From a checkpoint of a small image embedding model: depths [4, 4, 4, 4], batches of 64.
Rows from block 12, named by matrix and row number. Each number is 50 + 15 x the weight over the matrix's rms, rounded and kept within 0 to 99. All counts start at 0.
# short0: shortcut pointwise conv, stride 2 (model.blocks.12.short.0.weight, 320x208x1x1), inputs 140-207
short0.22:54 42 43 72 42 60 62 20 47 46 48 38 59 55 55 69 43 50 79 44 68 43 58 45 25 54 63 37 79 30 38 51 72 33 63 58 43 46 61 45 55 75 29 52 43 68 65 65 49 31 50 47 52 44 62 25 58 44 36 67 14 29 24 33 62 63 64 63
short0.23:19 25 84 27 35 29 20 53 50 38 54 49 33 54 48 36 50 58 32 34 59 65 47 55 36 47 48 75 47 13 65 46 60 53 56 69 55 67 43 43 56 46 86 58 38 48 30 45 59 66 79 55 59 80 39 32 61 70 38 53 46 54 63 46 41 60 69 64
short0.24:39 56 59 56 55 69 53 42 25 28 33 52 38 38 45 58 41 43 55 41 43 30 69 53 42 30 67 66 99 61 46 41 35 74 34 53 41 93 67 58 75 50 80 39 39 62 41 27 49 61 61 50 54 43 61 36 20 51 31 72 32 68 45 37 66 45 74 37
short0.25:58 30 80 57 52 66 40 38 54 66 61 62 61 26 55 61 48 42 32 56 64 71 56 42 44 44 63 62 48 44 64 42 67 39 43 63 42 48 10 43 23 24 75 58 57 42 23 65 22 44 51 30 30 33 55 49 61 37 44 37 88 34 45 33 54 51 45 48
short0.26:60 61 43 31 25 70 72 49 45 57 33 25 64 60 51 45 17 50 27 22 49 50 43 44 35 51 57 36 64 36 57 71 78 47 57 91 79 62 61 37 51 51 44 44 49 44 64 97 48 44 43 31 33 61 35 61 50 45 42 25 50 64 23 57 21 52 62 50
short0.27:29 55 79 49 45 79 49 57 31 70 42 47 38 29 57 73 49 51 49 37 52 23 71 65 52 25 44 26 45 60 57 52 43 42 53 65 43 55 48 42 27 42 24 18 64 35 52 54 52 61 35 75 21 71 57 48 77 57 38 63 64 44 63 38 44 32 37 61
short0.28:49 49 39 63 70 44 59 63 68 52 43 56 36 59 30 38 94 61 37 61 48 36 37 63 49 68 49 51 61 64 28 43 77 44 36 46 67 19 49 54 53 50 18 60 56 37 55 66 61 69 56 64 68 40 62 52 44 70 35 55 30 62 46 72 39 29 60 55
short0.29:45 82 38 39 60 31 43 45 31 42 48 37 59 74 55 04 70 44 55 60 70 55 23 51 29 61 42 60 70 34 52 57 46 47 38 52 63 78 54 53 62 64 36 60 62 45 42 52 63 52 81 24 56 30 51 48 45 33 60 40 79 35 53 28 31 28 44 45
short0.30:28 46 47 44 40 79 57 69 55 50 56 39 58 44 59 39 51 50 54 64 45 65 38 43 46 69 57 56 47 56 55 31 51 61 34 74 39 50 55 57 14 36 50 44 35 41 45 73 70 65 50 58 66 22 54 46 39 37 39 73 62 52 38 58 79 79 21 39
short0.31:56 57 43 52 50 52 88 64 41 21 30 38 38 36 61 52 39 53 34 22 55 23 35 53 46 39 57 68 44 36 60 62 65 22 51 76 60 49 35 59 74 35 55 29 53 45 51 31 43 71 36 36 61 45 62 32 47 31 44 59 54 35 47 54 58 52 50 72
short0.32:57 28 51 43 47 36 52 54 71 55 67 68 30 31 40 42 46 76 12 69 65 55 25 48 51 68 39 72 44 54 63 45 45 23 52 56 50 57 71 32 53 27 42 64 54 74 39 57 78 51 74 47 48 37 69 64 58 55 59 05 29 59 66 61 33 29 63 40
short0.33:45 45 63 45 54 70 55 52 47 38 53 49 49 72 64 47 32 27 35 50 36 13 30 44 34 25 52 53 76 61 28 48 35 63 55 23 36 43 38 65 58 59 41 36 55 67 34 54 29 64 44 55 52 56 39 54 52 42 40 61 64 31 74 57 56 50 52 61
short0.34:43 73 32 72 48 67 50 56 46 50 33 47 17 40 63 48 68 57 59 40 49 57 61 48 41 56 23 36 47 34 60 56 36 29 47 50 38 30 33 50 48 49 37 38 59 30 87 62 36 73 36 66 55 63 40 35 49 26 32 65 55 40 41 50 52 60 44 15
short0.35:70 56 83 60 41 37 42 68 25 45 60 34 48 40 27 69 54 44 54 46 48 63 52 45 34 58 43 52 53 54 29 22 68 48 47 50 37 48 30 57 34 91 58 51 66 54 31 56 41 46 38 35 42 60 47 47 54 59 36 67 57 51 46 46 39 48 55 26
short0.36:29 53 37 65 54 56 80 67 50 42 39 74 58 27 26 41 60 60 52 55 69 40 37 35 19 23 60 47 30 16 51 60 31 55 37 50 52 47 43 68 36 70 46 76 43 47 56 80 41 53 49 69 39 59 73 53 51 63 53 55 49 32 46 52 56 33 61 32
short0.37:62 50 46 41 50 67 61 53 64 78 28 64 87 39 49 73 44 71 55 33 55 59 74 35 65 53 45 31 60 59 46 30 58 09 65 48 51 28 60 59 40 48 73 55 45 63 56 82 77 52 37 42 60 71 48 46 48 40 43 65 53 46 57 72 34 81 57 61
short0.38:31 29 21 51 46 35 63 35 42 37 41 36 33 48 34 61 50 50 36 38 57 81 36 45 35 44 60 64 35 52 27 43 60 83 58 39 37 46 22 26 51 48 41 56 49 28 39 42 53 53 63 63 28 44 43 59 69 32 61 42 50 32 54 41 72 35 58 32
short0.39:57 50 88 79 64 46 30 57 54 40 38 56 43 46 38 62 44 39 39 57 60 45 22 31 34 40 42 43 62 70 60 45 54 62 36 16 45 82 62 45 49 50 55 17 43 69 51 67 64 60 45 84 54 28 24 55 13 51 58 36 55 41 74 66 42 47 50 42
short0.40:91 53 21 45 41 59 86 38 23 54 70 75 35 56 16 31 60 54 47 40 46 44 18 43 15 53 29 56 34 30 51 44 39 51 66 55 47 77 42 42 32 24 73 71 41 63 40 38 56 44 83 53 76 64 68 27 30 36 79 34 49 40 34 39 71 65 54 48
short0.41:80 32 55 41 78 37 37 42 60 72 27 52 49 74 38 33 52 77 49 40 53 38 51 34 44 42 47 30 60 27 40 65 76 32 45 43 45 44 59 47 40 81 65 29 60 68 57 42 27 40 63 77 66 54 31 34 35 84 64 28 52 60 53 54 43 37 57 45
short0.42:63 55 31 39 57 56 70 44 38 65 55 40 63 35 44 43 54 57 50 63 52 38 36 29 26 66 38 84 65 58 75 37 59 47 44 48 30 42 28 56 37 58 52 16 59 16 57 45 35 67 78 72 22 57 75 50 60 73 27 41 37 28 52 30 50 67 59 38
short0.43:48 21 37 26 56 49 66 37 34 84 42 31 28 46 34 56 23 51 53 70 75 57 59 53 58 38 21 64 69 81 64 44 35 40 85 30 63 13 64 47 59 61 61 57 22 48 70 58 83 53 44 55 61 59 27 38 35 60 39 39 58 26 57 51 49 52 51 40
short0.44:72 28 44 55 47 50 37 29 51 33 56 79 29 48 40 80 59 35 56 58 27 43 29 47 39 48 54 31 57 36 42 65 53 74 42 39 71 49 67 53 41 57 61 60 50 33 47 53 56 57 40 71 58 51 72 63 66 36 39 71 40 63 40 59 19 50 57 58
short0.45:82 35 23 46 64 73 02 57 42 48 34 37 69 60 43 62 44 60 65 50 24 59 61 38 42 52 25 29 44 76 44 59 90 45 38 60 38 64 46 29 59 54 79 23 37 29 60 55 43 64 43 49 60 69 51 61 41 84 61 26 34 70 51 39 40 16 26 54
short0.46:47 50 56 52 33 56 42 60 46 45 16 74 68 25 39 54 37 51 46 39 34 47 18 51 37 49 31 50 24 58 46 54 38 19 60 70 26 44 67 76 47 59 46 67 22 32 56 16 40 41 52 54 54 83 51 34 59 35 79 31 50 57 40 54 74 46 54 60
short0.47:65 46 55 61 58 63 43 62 35 60 50 53 54 56 72 31 57 46 26 41 44 58 40 35 39 28 43 61 18 62 45 51 65 49 52 89 44 51 52 61 82 31 73 53 39 58 50 20 37 69 59 92 45 35 53 45 41 39 28 68 64 29 69 30 43 36 48 38
short0.48:48 51 60 57 53 67 58 37 40 38 44 26 45 44 60 56 52 63 56 61 31 29 42 67 30 43 46 60 38 58 50 47 50 62 19 55 64 46 36 72 54 64 66 61 37 56 47 35 48 33 61 49 48 68 34 43 52 56 34 38 46 59 51 50 33 39 86 47
short0.49:34 36 31 35 20 49 47 50 55 56 69 44 44 38 83 52 23 51 47 32 56 35 57 72 47 65 62 47 54 62 46 50 33 47 48 42 75 60 68 55 87 42 44 64 57 42 41 47 56 62 47 44 49 73 69 27 52 67 58 47 44 63 53 53 66 53 77 40
short0.50:63 17 31 45 75 62 55 51 68 42 42 51 80 43 07 51 45 64 66 46 48 36 58 51 64 49 26 48 66 54 35 50 60 46 69 18 54 70 38 75 84 48 68 49 45 69 49 44 76 43 50 65 76 47 45 54 51 61 29 34 49 53 44 38 42 41 31 63
short0.51:50 43 57 34 47 55 47 44 57 48 57 14 61 45 23 25 40 36 60 43 48 61 48 70 45 52 44 36 44 49 68 10 44 45 43 45 39 41 60 23 51 21 76 41 47 42 63 46 54 57 40 55 63 63 62 62 67 48 47 45 56 45 55 46 58 49 35 64
short0.52:69 76 38 65 22 75 50 20 46 53 20 48 60 34 46 14 42 54 62 64 48 44 30 53 40 54 53 28 32 49 31 22 52 28 37 38 51 34 72 95 79 35 52 53 71 16 61 80 55 62 45 52 59 41 49 63 36 37 75 30 42 59 57 73 73 86 45 43
short0.53:67 61 61 65 51 45 61 34 25 37 46 33 50 34 64 46 43 62 53 54 37 62 30 31 47 40 84 61 42 88 55 51 58 44 49 34 82 55 41 39 26 69 63 35 46 31 44 52 41 45 54 75 49 62 41 54 62 33 62 54 38 48 35 31 43 62 75 56
short0.54:61 19 71 43 22 54 49 58 29 43 36 50 75 25 41 29 58 47 58 59 47 50 31 51 22 72 44 34 46 81 73 49 53 42 47 50 45 51 52 44 74 58 32 41 44 37 80 74 53 33 41 60 58 45 16 77 64 57 48 50 56 68 45 72 40 62 53 56
short0.55:27 55 75 50 49 66 53 72 43 64 58 64 21 44 35 45 38 61 33 39 78 28 75 63 43 64 47 26 41 33 47 48 44 51 28 45 53 80 66 24 53 66 48 41 99 39 43 64 74 72 58 52 74 49 56 57 40 71 89 40 52 62 36 53 37 61 45 42
short0.56:30 29 32 27 60 38 64 37 53 27 64 34 58 59 65 43 88 65 41 49 61 44 47 23 63 31 20 39 35 58 48 39 83 37 29 70 64 43 81 32 40 30 30 17 48 38 84 56 28 36 40 27 59 46 51 65 48 44 30 70 48 55 50 66 50 35 40 73
short0.57:30 36 53 52 32 35 44 51 57 43 32 76 58 49 27 55 46 75 50 43 41 39 22 45 77 75 49 36 35 43 38 94 50 62 62 35 38 70 23 39 44 65 29 65 54 48 34 53 63 37 42 48 38 56 37 53 35 79 80 51 33 46 59 60 32 60 64 35
short0.58:72 52 26 44 50 62 60 66 48 46 49 57 40 45 51 49 51 57 50 45 52 19 34 63 49 38 33 40 44 56 36 74 85 56 81 58 56 41 42 15 52 46 65 33 65 68 97 57 62 64 45 57 44 74 18 58 49 20 41 46 54 55 54 37 34 42 59 99
short0.59:48 56 41 26 33 51 37 58 34 78 55 55 59 28 36 52 41 42 30 36 29 28 70 43 37 59 49 62 22 74 78 32 57 38 45 35 49 39 20 54 28 62 72 49 29 45 69 33 21 69 47 58 64 47 56 68 23 35 70 20 50 61 56 33 67 45 45 43
short0.60:37 59 15 30 21 43 55 37 36 71 86 49 49 65 48 85 31 26 68 73 65 63 44 50 30 34 51 25 50 42 70 54 47 40 89 49 60 67 40 24 36 47 42 47 63 68 69 30 67 45 45 42 50 64 56 39 76 29 36 57 47 54 69 60 69 27 34 77
short0.61:47 34 52 46 42 78 30 40 77 56 59 32 48 58 40 25 51 48 66 34 49 49 28 69 68 59 36 34 66 23 22 63 62 35 25 55 44 26 41 76 26 52 61 81 36 85 42 55 42 41 56 60 39 56 33 05 71 51 97 25 57 62 44 55 46 46 37 55
short0.62:47 74 49 66 47 62 55 53 74 29 54 40 38 35 56 21 49 53 85 48 59 30 34 66 57 66 46 74 56 38 61 48 50 48 54 32 50 73 46 27 64 55 46 49 38 53 59 51 46 45 38 35 71 31 68 43 70 55 58 39 39 40 36 60 57 27 67 71
short0.63:57 48 47 17 63 68 68 38 53 57 49 46 34 41 28 50 40 50 54 82 39 86 27 42 71 42 42 65 39 76 52 15 57 66 32 50 37 59 77 58 41 33 41 49 41 50 59 38 18 45 38 53 70 33 31 56 33 40 40 59 39 43 61 55 41 40 58 56
short0.64:58 56 39 19 36 33 50 26 39 57 57 75 37 37 56 78 47 35 34 66 25 46 42 48 45 40 30 65 57 37 39 50 74 20 51 57 40 69 66 65 13 53 69 50 40 53 27 64 56 38 33 65 55 31 53 23 78 56 38 63 56 51 51 52 57 49 58 29
short0.65:65 47 36 53 64 65 47 59 28 49 47 52 49 45 21 55 58 70 33 50 64 70 64 56 43 65 66 47 55 28 59 25 26 28 52 45 47 64 36 34 39 31 58 34 38 63 44 27 51 46 57 60 41 42 50 67 32 36 46 46 58 20 36 47 69 25 72 84
short0.66:55 63 39 37 65 41 43 37 33 51 42 54 50 53 38 53 46 58 45 52 46 79 25 30 39 45 63 38 54 44 60 57 55 67 59 63 52 64 58 37 44 44 73 67 37 35 49 45 39 49 39 46 21 48 37 34 30 69 72 42 50 47 50 58 52 72 38 51
short0.67:53 39 38 71 40 76 42 50 59 51 66 49 21 38 74 54 63 52 41 47 67 46 71 50 39 51 54 45 45 51 33 57 53 48 56 44 91 58 49 55 60 22 64 31 82 52 53 41 66 75 57 68 43 46 40 37 61 28 38 53 30 67 31 53 57 54 51 51
short0.68:55 49 64 32 42 76 22 62 55 37 58 33 59 59 57 47 49 50 29 51 38 69 47 46 47 60 45 44 57 61 57 48 57 45 51 38 84 49 43 47 90 59 32 59 46 30 46 58 62 55 59 27 56 46 29 03 41 41 75 40 41 52 49 39 58 41 54 70
short0.69:90 27 63 41 63 63 71 18 55 42 48 45 44 59 55 80 59 58 23 50 77 59 54 53 25 43 34 51 48 67 49 44 32 50 56 72 54 23 57 34 60 67 66 35 34 76 44 60 44 30 57 39 42 44 36 51 64 34 54 32 31 55 41 55 50 46 70 62
short0.70:69 10 62 22 41 37 38 09 41 59 33 36 56 26 64 53 69 76 53 41 51 74 44 66 52 68 59 47 46 74 30 71 55 57 63 24 57 11 80 23 56 81 28 34 34 57 46 41 44 59 27 61 50 69 53 52 33 56 39 37 44 44 54 58 52 45 60 74
short0.71:26 40 54 40 41 44 54 33 29 51 52 57 53 56 33 33 40 63 55 76 34 28 36 32 50 41 53 34 59 35 47 43 59 34 52 67 48 36 60 53 58 58 55 45 28 52 48 49 27 47 54 48 61 44 52 56 51 25 40 50 74 41 43 45 35 41 39 46
short0.72:76 61 27 96 55 64 45 79 52 71 31 63 34 53 65 45 49 85 62 53 70 53 17 49 79 55 48 51 58 60 48 59 28 59 60 71 33 64 42 62 63 59 78 46 54 50 29 48 52 46 41 37 44 50 36 50 43 58 60 60 23 50 54 29 37 43 64 43
short0.73:44 56 36 60 43 25 64 57 59 48 69 42 30 58 47 32 33 86 51 60 30 45 41 76 43 66 53 53 59 56 36 80 35 40 47 53 30 51 73 44 56 27 42 59 38 61 39 50 29 58 52 46 37 58 50 39 66 43 47 73 48 57 52 66 47 48 27 65
short0.74:30 14 69 49 62 62 51 67 35 62 69 77 48 47 73 37 49 20 34 62 42 31 55 47 62 40 39 25 54 42 77 45 21 64 50 41 17 45 55 36 27 53 54 31 36 46 79 58 52 60 37 50 39 57 48 53 36 36 40 48 75 53 40 39 67 56 34 55
short0.75:44 37 64 57 59 80 32 55 59 60 34 28 44 35 18 26 71 63 79 62 64 35 66 48 44 39 41 49 37 80 65 47 30 76 41 55 40 49 70 37 35 69 58 78 55 79 62 54 56 55 62 41 44 35 32 42 62 59 29 34 35 63 32 47 40 49 61 41
short0.76:31 50 44 51 33 84 52 36 37 49 62 44 50 58 54 46 39 67 87 63 37 33 55 59 39 56 50 42 74 52 16 67 56 54 39 23 40 62 76 54 60 72 45 68 32 51 66 63 47 50 48 44 61 52 47 61 66 36 65 78 40 71 32 53 59 54 46 21
short0.77:64 65 11 77 21 37 43 56 41 58 72 30 42 40 46 76 51 07 78 49 43 44 48 41 57 56 36 41 71 25 57 39 50 52 36 54 82 51 40 41 52 53 52 48 26 60 43 53 44 38 75 44 61 43 36 69 43 37 54 73 43 50 39 52 43 60 57 58
short0.78:41 52 49 74 63 47 42 35 52 78 58 48 41 25 69 36 42 70 68 72 77 26 26 46 35 51 48 45 67 45 51 45 56 47 56 47 36 51 31 54 68 54 35 60 40 36 82 54 71 25 45 35 41 53 55 52 48 58 48 51 29 27 49 50 57 31 32 32
short0.79:52 39 47 59 49 60 45 44 48 55 58 40 68 40 67 73 60 48 45 67 49 55 28 71 42 47 50 58 40 46 44 53 44 33 51 34 20 51 51 36 46 23 35 27 45 10 48 89 46 57 57 41 28 46 60 27 66 46 34 47 86 58 28 46 49 55 50 43
short0.80:53 60 56 59 17 37 39 16 20 46 45 45 59 18 37 41 48 53 75 27 68 48 24 59 36 40 44 36 52 32 58 42 64 43 58 53 43 37 45 32 52 84 31 52 41 39 35 54 46 38 54 56 57 42 62 54 59 37 49 31 32 51 58 61 57 46 44 44
short0.81:34 53 47 56 41 33 43 39 26 63 29 31 61 38 66 59 45 60 48 40 34 41 73 43 57 41 72 70 60 39 50 45 51 24 35 20 74 50 52 50 48 52 33 53 19 62 24 14 51 40 33 31 50 67 46 21 54 70 76 54 44 54 27 60 40 39 43 45
short0.82:53 59 54 51 56 52 54 55 67 51 51 53 46 34 44 55 61 54 40 27 54 52 41 44 64 56 48 65 48 62 51 57 45 39 32 45 50 66 87 69 58 49 48 87 78 26 44 38 56 48 55 44 91 52 57 68 67 75 44 33 36 61 09 39 32 56 42 52
short0.83:61 46 63 60 54 58 36 65 65 41 75 77 60 62 14 57 57 41 69 54 60 52 20 57 36 41 79 43 58 37 76 53 38 44 45 11 31 73 57 68 53 47 40 74 57 57 45 50 71 21 51 36 56 62 47 47 73 59 42 31 60 36 38 70 61 45 52 41
short0.84:37 49 55 67 51 67 52 58 79 22 57 63 62 45 54 54 33 46 80 51 61 34 40 73 63 63 41 52 43 56 53 57 22 59 62 34 45 39 59 20 49 88 59 33 31 40 47 38 50 38 35 33 37 66 66 58 61 62 56 45 28 43 65 53 44 19 54 61
short0.85:53 30 47 46 52 47 72 35 41 70 64 43 86 46 28 40 56 39 74 24 52 72 53 79 63 62 38 49 50 71 73 20 36 30 61 05 69 48 58 34 68 47 41 24 71 69 57 54 63 51 74 47 25 63 51 46 34 45 56 60 49 40 61 60 71 41 42 41
short0.86:35 72 35 53 72 71 51 20 81 67 64 15 76 51 42 51 26 40 18 35 52 56 54 67 41 50 26 49 59 43 51 36 47 41 71 82 41 35 49 32 63 55 31 40 37 30 11 32 48 52 65 64 53 49 67 19 47 59 63 56 71 24 50 21 55 61 59 44
short0.87:56 42 65 51 34 42 35 50 61 58 34 35 84 51 62 67 57 38 67 56 39 59 74 64 58 61 33 49 20 90 29 73 99 49 50 67 47 52 50 36 41 07 28 58 39 43 63 45 44 41 12 72 73 29 50 57 83 71 26 44 50 40 69 58 48 51 44 52
short0.88:33 35 69 47 66 66 57 42 46 53 52 56 75 53 93 51 43 67 65 65 51 18 58 42 31 46 40 34 47 73 53 65 57 42 52 48 74 77 72 45 57 46 45 61 65 74 75 47 54 34 61 68 40 25 42 27 37 67 59 39 38 36 35 24 36 45 73 47
short0.89:37 55 82 58 60 66 38 72 34 61 51 69 56 31 32 48 60 48 40 53 30 35 62 55 61 59 01 55 51 42 33 70 18 81 25 44 47 40 55 62 33 33 40 58 39 78 77 20 67 24 61 66 23 33 49 49 32 51 71 72 59 57 40 61 31 60 64 52
short0.90:51 38 33 44 19 59 80 67 46 43 34 37 48 29 45 54 71 35 79 73 39 41 38 51 56 25 40 50 35 28 58 84 72 75 22 55 30 68 51 77 46 71 45 77 59 31 47 80 31 69 35 53 55 61 34 42 70 27 39 37 45 45 39 42 42 47 55 52
short0.91:46 52 48 36 38 35 24 47 66 46 71 54 64 29 67 28 52 37 42 63 40 36 64 53 67 74 49 72 46 40 30 62 63 61 58 41 43 45 59 37 59 44 56 62 66 37 52 55 58 52 65 32 73 46 31 41 38 38 66 54 36 45 53 43 55 59 44 32
short0.92:49 28 55 67 66 73 38 39 50 46 35 50 38 27 34 45 63 34 37 65 32 34 70 38 47 59 48 39 45 81 67 31 54 69 40 81 47 46 57 51 50 42 42 38 25 82 63 42 33 37 60 56 80 37 36 46 55 67 46 36 65 81 26 35 29 35 33 29
short0.93:35 39 22 50 51 47 37 50 57 49 59 38 49 93 32 70 45 62 73 37 40 44 45 52 47 34 42 42 35 70 48 64 42 54 37 46 60 59 45 25 48 48 68 39 42 49 59 64 72 46 56 58 55 60 52 55 45 28 27 03 39 24 49 61 51 27 68 28
short0.94:46 48 66 44 28 52 76 47 41 79 33 48 43 57 35 32 73 50 71 58 30 41 43 57 87 34 42 44 38 33 80 41 64 40 53 56 52 56 55 36 36 17 63 59 50 45 61 70 44 48 30 43 41 25 56 39 27 68 58 81 38 35 30 47 34 35 54 72
short0.95:62 25 43 70 66 57 63 45 22 33 43 39 52 56 50 53 41 63 44 52 45 78 49 33 45 56 42 47 38 61 47 88 60 48 67 55 43 35 62 61 71 42 56 33 41 53 73 49 38 29 52 34 34 44 69 40 47 29 63 59 53 13 64 51 46 54 70 62
short0.96:62 44 54 44 23 53 51 46 68 26 43 49 46 35 66 61 37 48 50 76 38 56 63 81 41 45 48 52 51 19 70 67 53 55 45 57 42 64 33 38 41 69 32 22 47 28 70 32 37 43 50 46 46 42 55 28 60 39 24 29 51 39 53 40 74 35 61 41
short0.97:39 49 38 40 56 43 39 55 66 79 47 50 73 48 50 47 56 53 73 41 58 48 44 42 39 41 21 33 86 38 39 66 52 66 37 56 62 57 29 24 30 21 20 62 71 61 52 26 73 64 59 65 56 33 55 51 78 55 33 74 49 56 31 50 56 52 40 21
short0.98:70 15 37 24 48 68 43 75 47 47 52 47 59 47 27 27 49 44 59 57 52 79 26 48 68 58 32 64 57 53 71 39 70 46 62 60 58 34 51 63 86 45 71 36 71 34 40 40 62 56 22 50 73 41 69 48 44 49 56 32 65 42 57 78 53 46 53 26
short0.99:40 61 38 55 18 58 45 30 54 57 41 48 37 63 30 48 56 56 37 60 67 35 55 55 48 55 40 59 31 33 34 32 49 63 45 35 53 54 53 40 43 45 51 67 45 40 34 52 62 52 53 38 58 48 76 33 62 51 48 49 36 31 58 62 40 60 40 51
short0.100:60 34 49 43 27 37 51 24 39 60 73 66 38 67 58 45 32 45 73 69 36 60 32 62 48 20 60 63 28 36 49 39 54 52 71 56 31 52 39 46 55 73 88 77 61 63 74 72 74 47 51 51 65 52 32 52 73 32 31 67 30 60 65 51 33 52 35 35
short0.101:59 56 69 61 77 13 60 74 75 81 28 66 43 28 55 37 65 68 19 39 35 71 54 59 27 65 52 45 63 43 59 32 71 45 55 28 38 51 51 49 50 55 46 49 49 77 69 43 41 51 72 30 48 36 38 59 47 87 45 31 47 34 51 47 57 60 50 62
short0.102:27 39 34 39 46 38 39 64 60 58 22 31 51 58 64 42 39 77 49 32 72 46 41 23 48 52 38 51 41 17 37 30 70 43 57 50 33 23 28 68 67 76 68 71 67 43 75 43 55 58 30 46 32 55 34 27 61 61 63 36 33 37 51 33 39 52 45 36
short0.103:37 46 62 68 71 38 07 33 35 49 31 48 64 59 45 51 55 47 26 67 56 56 61 45 33 53 64 49 45 56 22 47 45 56 69 52 49 68 45 44 58 64 53 60 33 34 47 40 39 37 48 35 31 42 33 61 48 56 45 51 45 59 43 29 66 49 54 15
short0.104:73 64 41 43 43 60 50 34 39 66 45 79 43 47 68 39 71 52 36 35 53 59 62 25 23 47 70 63 41 62 49 67 48 51 72 62 48 72 34 59 44 42 68 44 48 28 82 51 46 51 62 51 71 51 28 38 56 35 59 26 65 48 44 43 31 57 52 75
short0.105:39 65 44 41 60 68 30 49 61 57 40 58 64 64 71 46 43 42 50 49 46 36 76 68 53 37 39 64 21 30 46 36 51 24 58 46 54 61 70 85 51 44 62 48 68 76 76 41 49 70 24 45 65 59 29 53 32 45 25 57 62 33 41 51 55 63 44 35
short0.106:56 44 36 66 53 73 37 66 69 67 26 80 60 58 55 49 75 52 36 34 30 49 51 69 28 50 26 54 45 33 53 57 42 63 27 49 69 37 60 76 47 49 06 29 46 29 49 67 41 72 41 50 55 56 44 70 47 71 81 58 77 45 61 54 54 29 40 32
short0.107:56 70 74 57 45 55 42 46 65 60 48 76 44 48 59 81 40 50 26 72 44 42 37 50 50 31 54 65 58 40 74 71 40 59 30 61 60 66 43 53 56 39 42 39 42 38 68 81 40 53 25 57 24 59 25 72 50 55 59 15 50 42 32 32 32 59 56 36
short0.108:60 35 42 50 61 24 30 45 78 58 63 41 68 55 41 45 54 58 62 88 40 38 36 28 52 67 54 48 30 47 55 43 72 74 47 46 67 57 56 69 24 60 30 60 62 46 51 36 33 56 35 42 49 32 29 46 50 40 67 17 63 48 17 70 57 53 45 17
short0.109:11 65 55 39 36 42 58 77 49 75 66 29 67 57 43 78 54 53 39 49 43 38 43 55 56 48 10 45 59 59 39 68 37 53 59 68 31 45 63 45 68 31 63 60 47 46 42 50 52 44 56 38 60 55 43 29 46 58 29 42 74 54 36 41 78 65 56 59
short0.110:36 40 31 60 13 84 40 62 37 30 26 54 46 78 79 72 36 23 46 78 26 83 56 38 55 18 59 50 49 57 38 51 63 89 48 70 44 45 72 32 53 51 37 59 27 43 64 17 58 54 44 84 59 78 78 36 47 61 48 87 44 27 40 65 75 71 30 44
short0.111:19 32 27 38 32 44 68 39 39 58 44 49 67 35 52 46 58 36 54 78 44 56 62 48 63 58 29 51 19 56 70 55 44 63 37 58 57 70 64 40 42 83 43 44 74 54 57 61 31 67 43 72 51 72 40 66 51 51 64 15 41 64 32 64 41 56 73 00
short0.112:59 54 48 42 65 38 54 91 30 50 47 54 49 60 53 61 32 43 43 56 41 55 58 38 74 58 31 73 66 44 44 60 53 39 65 53 47 27 49 50 36 68 49 76 64 46 57 68 52 33 60 72 46 47 41 45 60 55 45 53 45 49 56 42 57 50 62 35
short0.113:60 32 29 48 53 31 41 39 47 77 61 12 63 79 62 58 67 60 48 52 46 49 36 36 63 58 60 66 44 59 55 48 37 53 56 47 53 55 39 41 53 36 40 68 67 72 38 59 57 42 66 42 37 47 28 49 44 68 65 72 37 57 47 43 19 41 72 56
short0.114:55 59 48 35 56 31 28 69 69 32 43 47 61 41 56 68 36 39 55 27 53 71 68 53 44 46 42 41 42 45 64 61 53 30 69 44 40 44 50 77 54 21 55 25 55 54 51 23 40 43 40 67 82 64 55 73 50 36 25 69 57 39 35 75 43 44 67 48
short0.115:51 29 58 71 64 49 46 38 32 53 37 41 62 64 68 67 75 62 72 77 70 51 51 47 63 54 37 48 69 41 74 52 57 62 25 30 21 27 56 51 30 63 45 53 67 44 64 63 39 57 43 56 66 50 31 55 38 47 40 53 65 65 74 43 38 57 29 41
short0.116:30 44 38 44 54 14 68 69 52 40 43 46 69 36 56 62 61 54 48 55 38 65 77 42 34 59 46 56 42 41 27 63 34 37 38 17 63 61 69 53 45 52 70 53 35 40 56 42 38 45 47 14 39 24 66 69 60 45 41 72 48 56 45 51 68 34 45 39
short0.117:66 52 54 62 39 41 35 41 57 59 29 44 78 35 52 39 60 33 62 39 62 35 51 18 63 43 21 29 40 60 31 54 43 37 53 20 47 37 45 66 38 65 32 55 21 48 56 39 70 52 54 78 21 56 62 52 67 31 52 59 45 65 71 32 52 41 27 43
short0.118:49 81 41 55 72 57 49 50 55 53 53 56 54 33 62 53 54 66 84 51 32 23 16 60 64 65 49 48 33 63 20 48 57 61 57 55 49 79 60 51 43 78 48 46 34 37 38 31 67 47 55 50 55 42 48 63 41 55 89 43 57 54 68 45 58 75 56 73
short0.119:49 41 77 58 28 31 71 31 40 37 36 54 43 60 50 62 36 70 64 38 57 50 33 62 34 65 89 62 48 41 65 43 47 51 58 64 52 46 52 44 85 51 79 41 48 57 27 54 50 40 49 39 61 38 37 57 27 71 46 47 37 42 48 48 56 40 22 48
short0.120:62 39 46 41 67 73 40 67 40 43 51 60 29 48 28 73 67 54 33 43 61 48 38 54 53 51 58 47 75 38 30 17 69 52 41 68 45 71 72 52 69 53 74 28 70 29 39 38 59 74 60 63 40 35 68 56 43 75 45 30 58 73 51 54 19 47 43 40
short0.121:56 73 41 64 13 24 90 61 39 44 50 54 28 71 37 35 56 37 40 75 50 81 54 42 45 52 56 84 38 44 30 37 66 59 37 49 37 54 34 41 73 48 47 38 17 22 30 43 46 55 27 49 64 63 06 34 16 39 42 55 77 38 35 62 57 56 53 35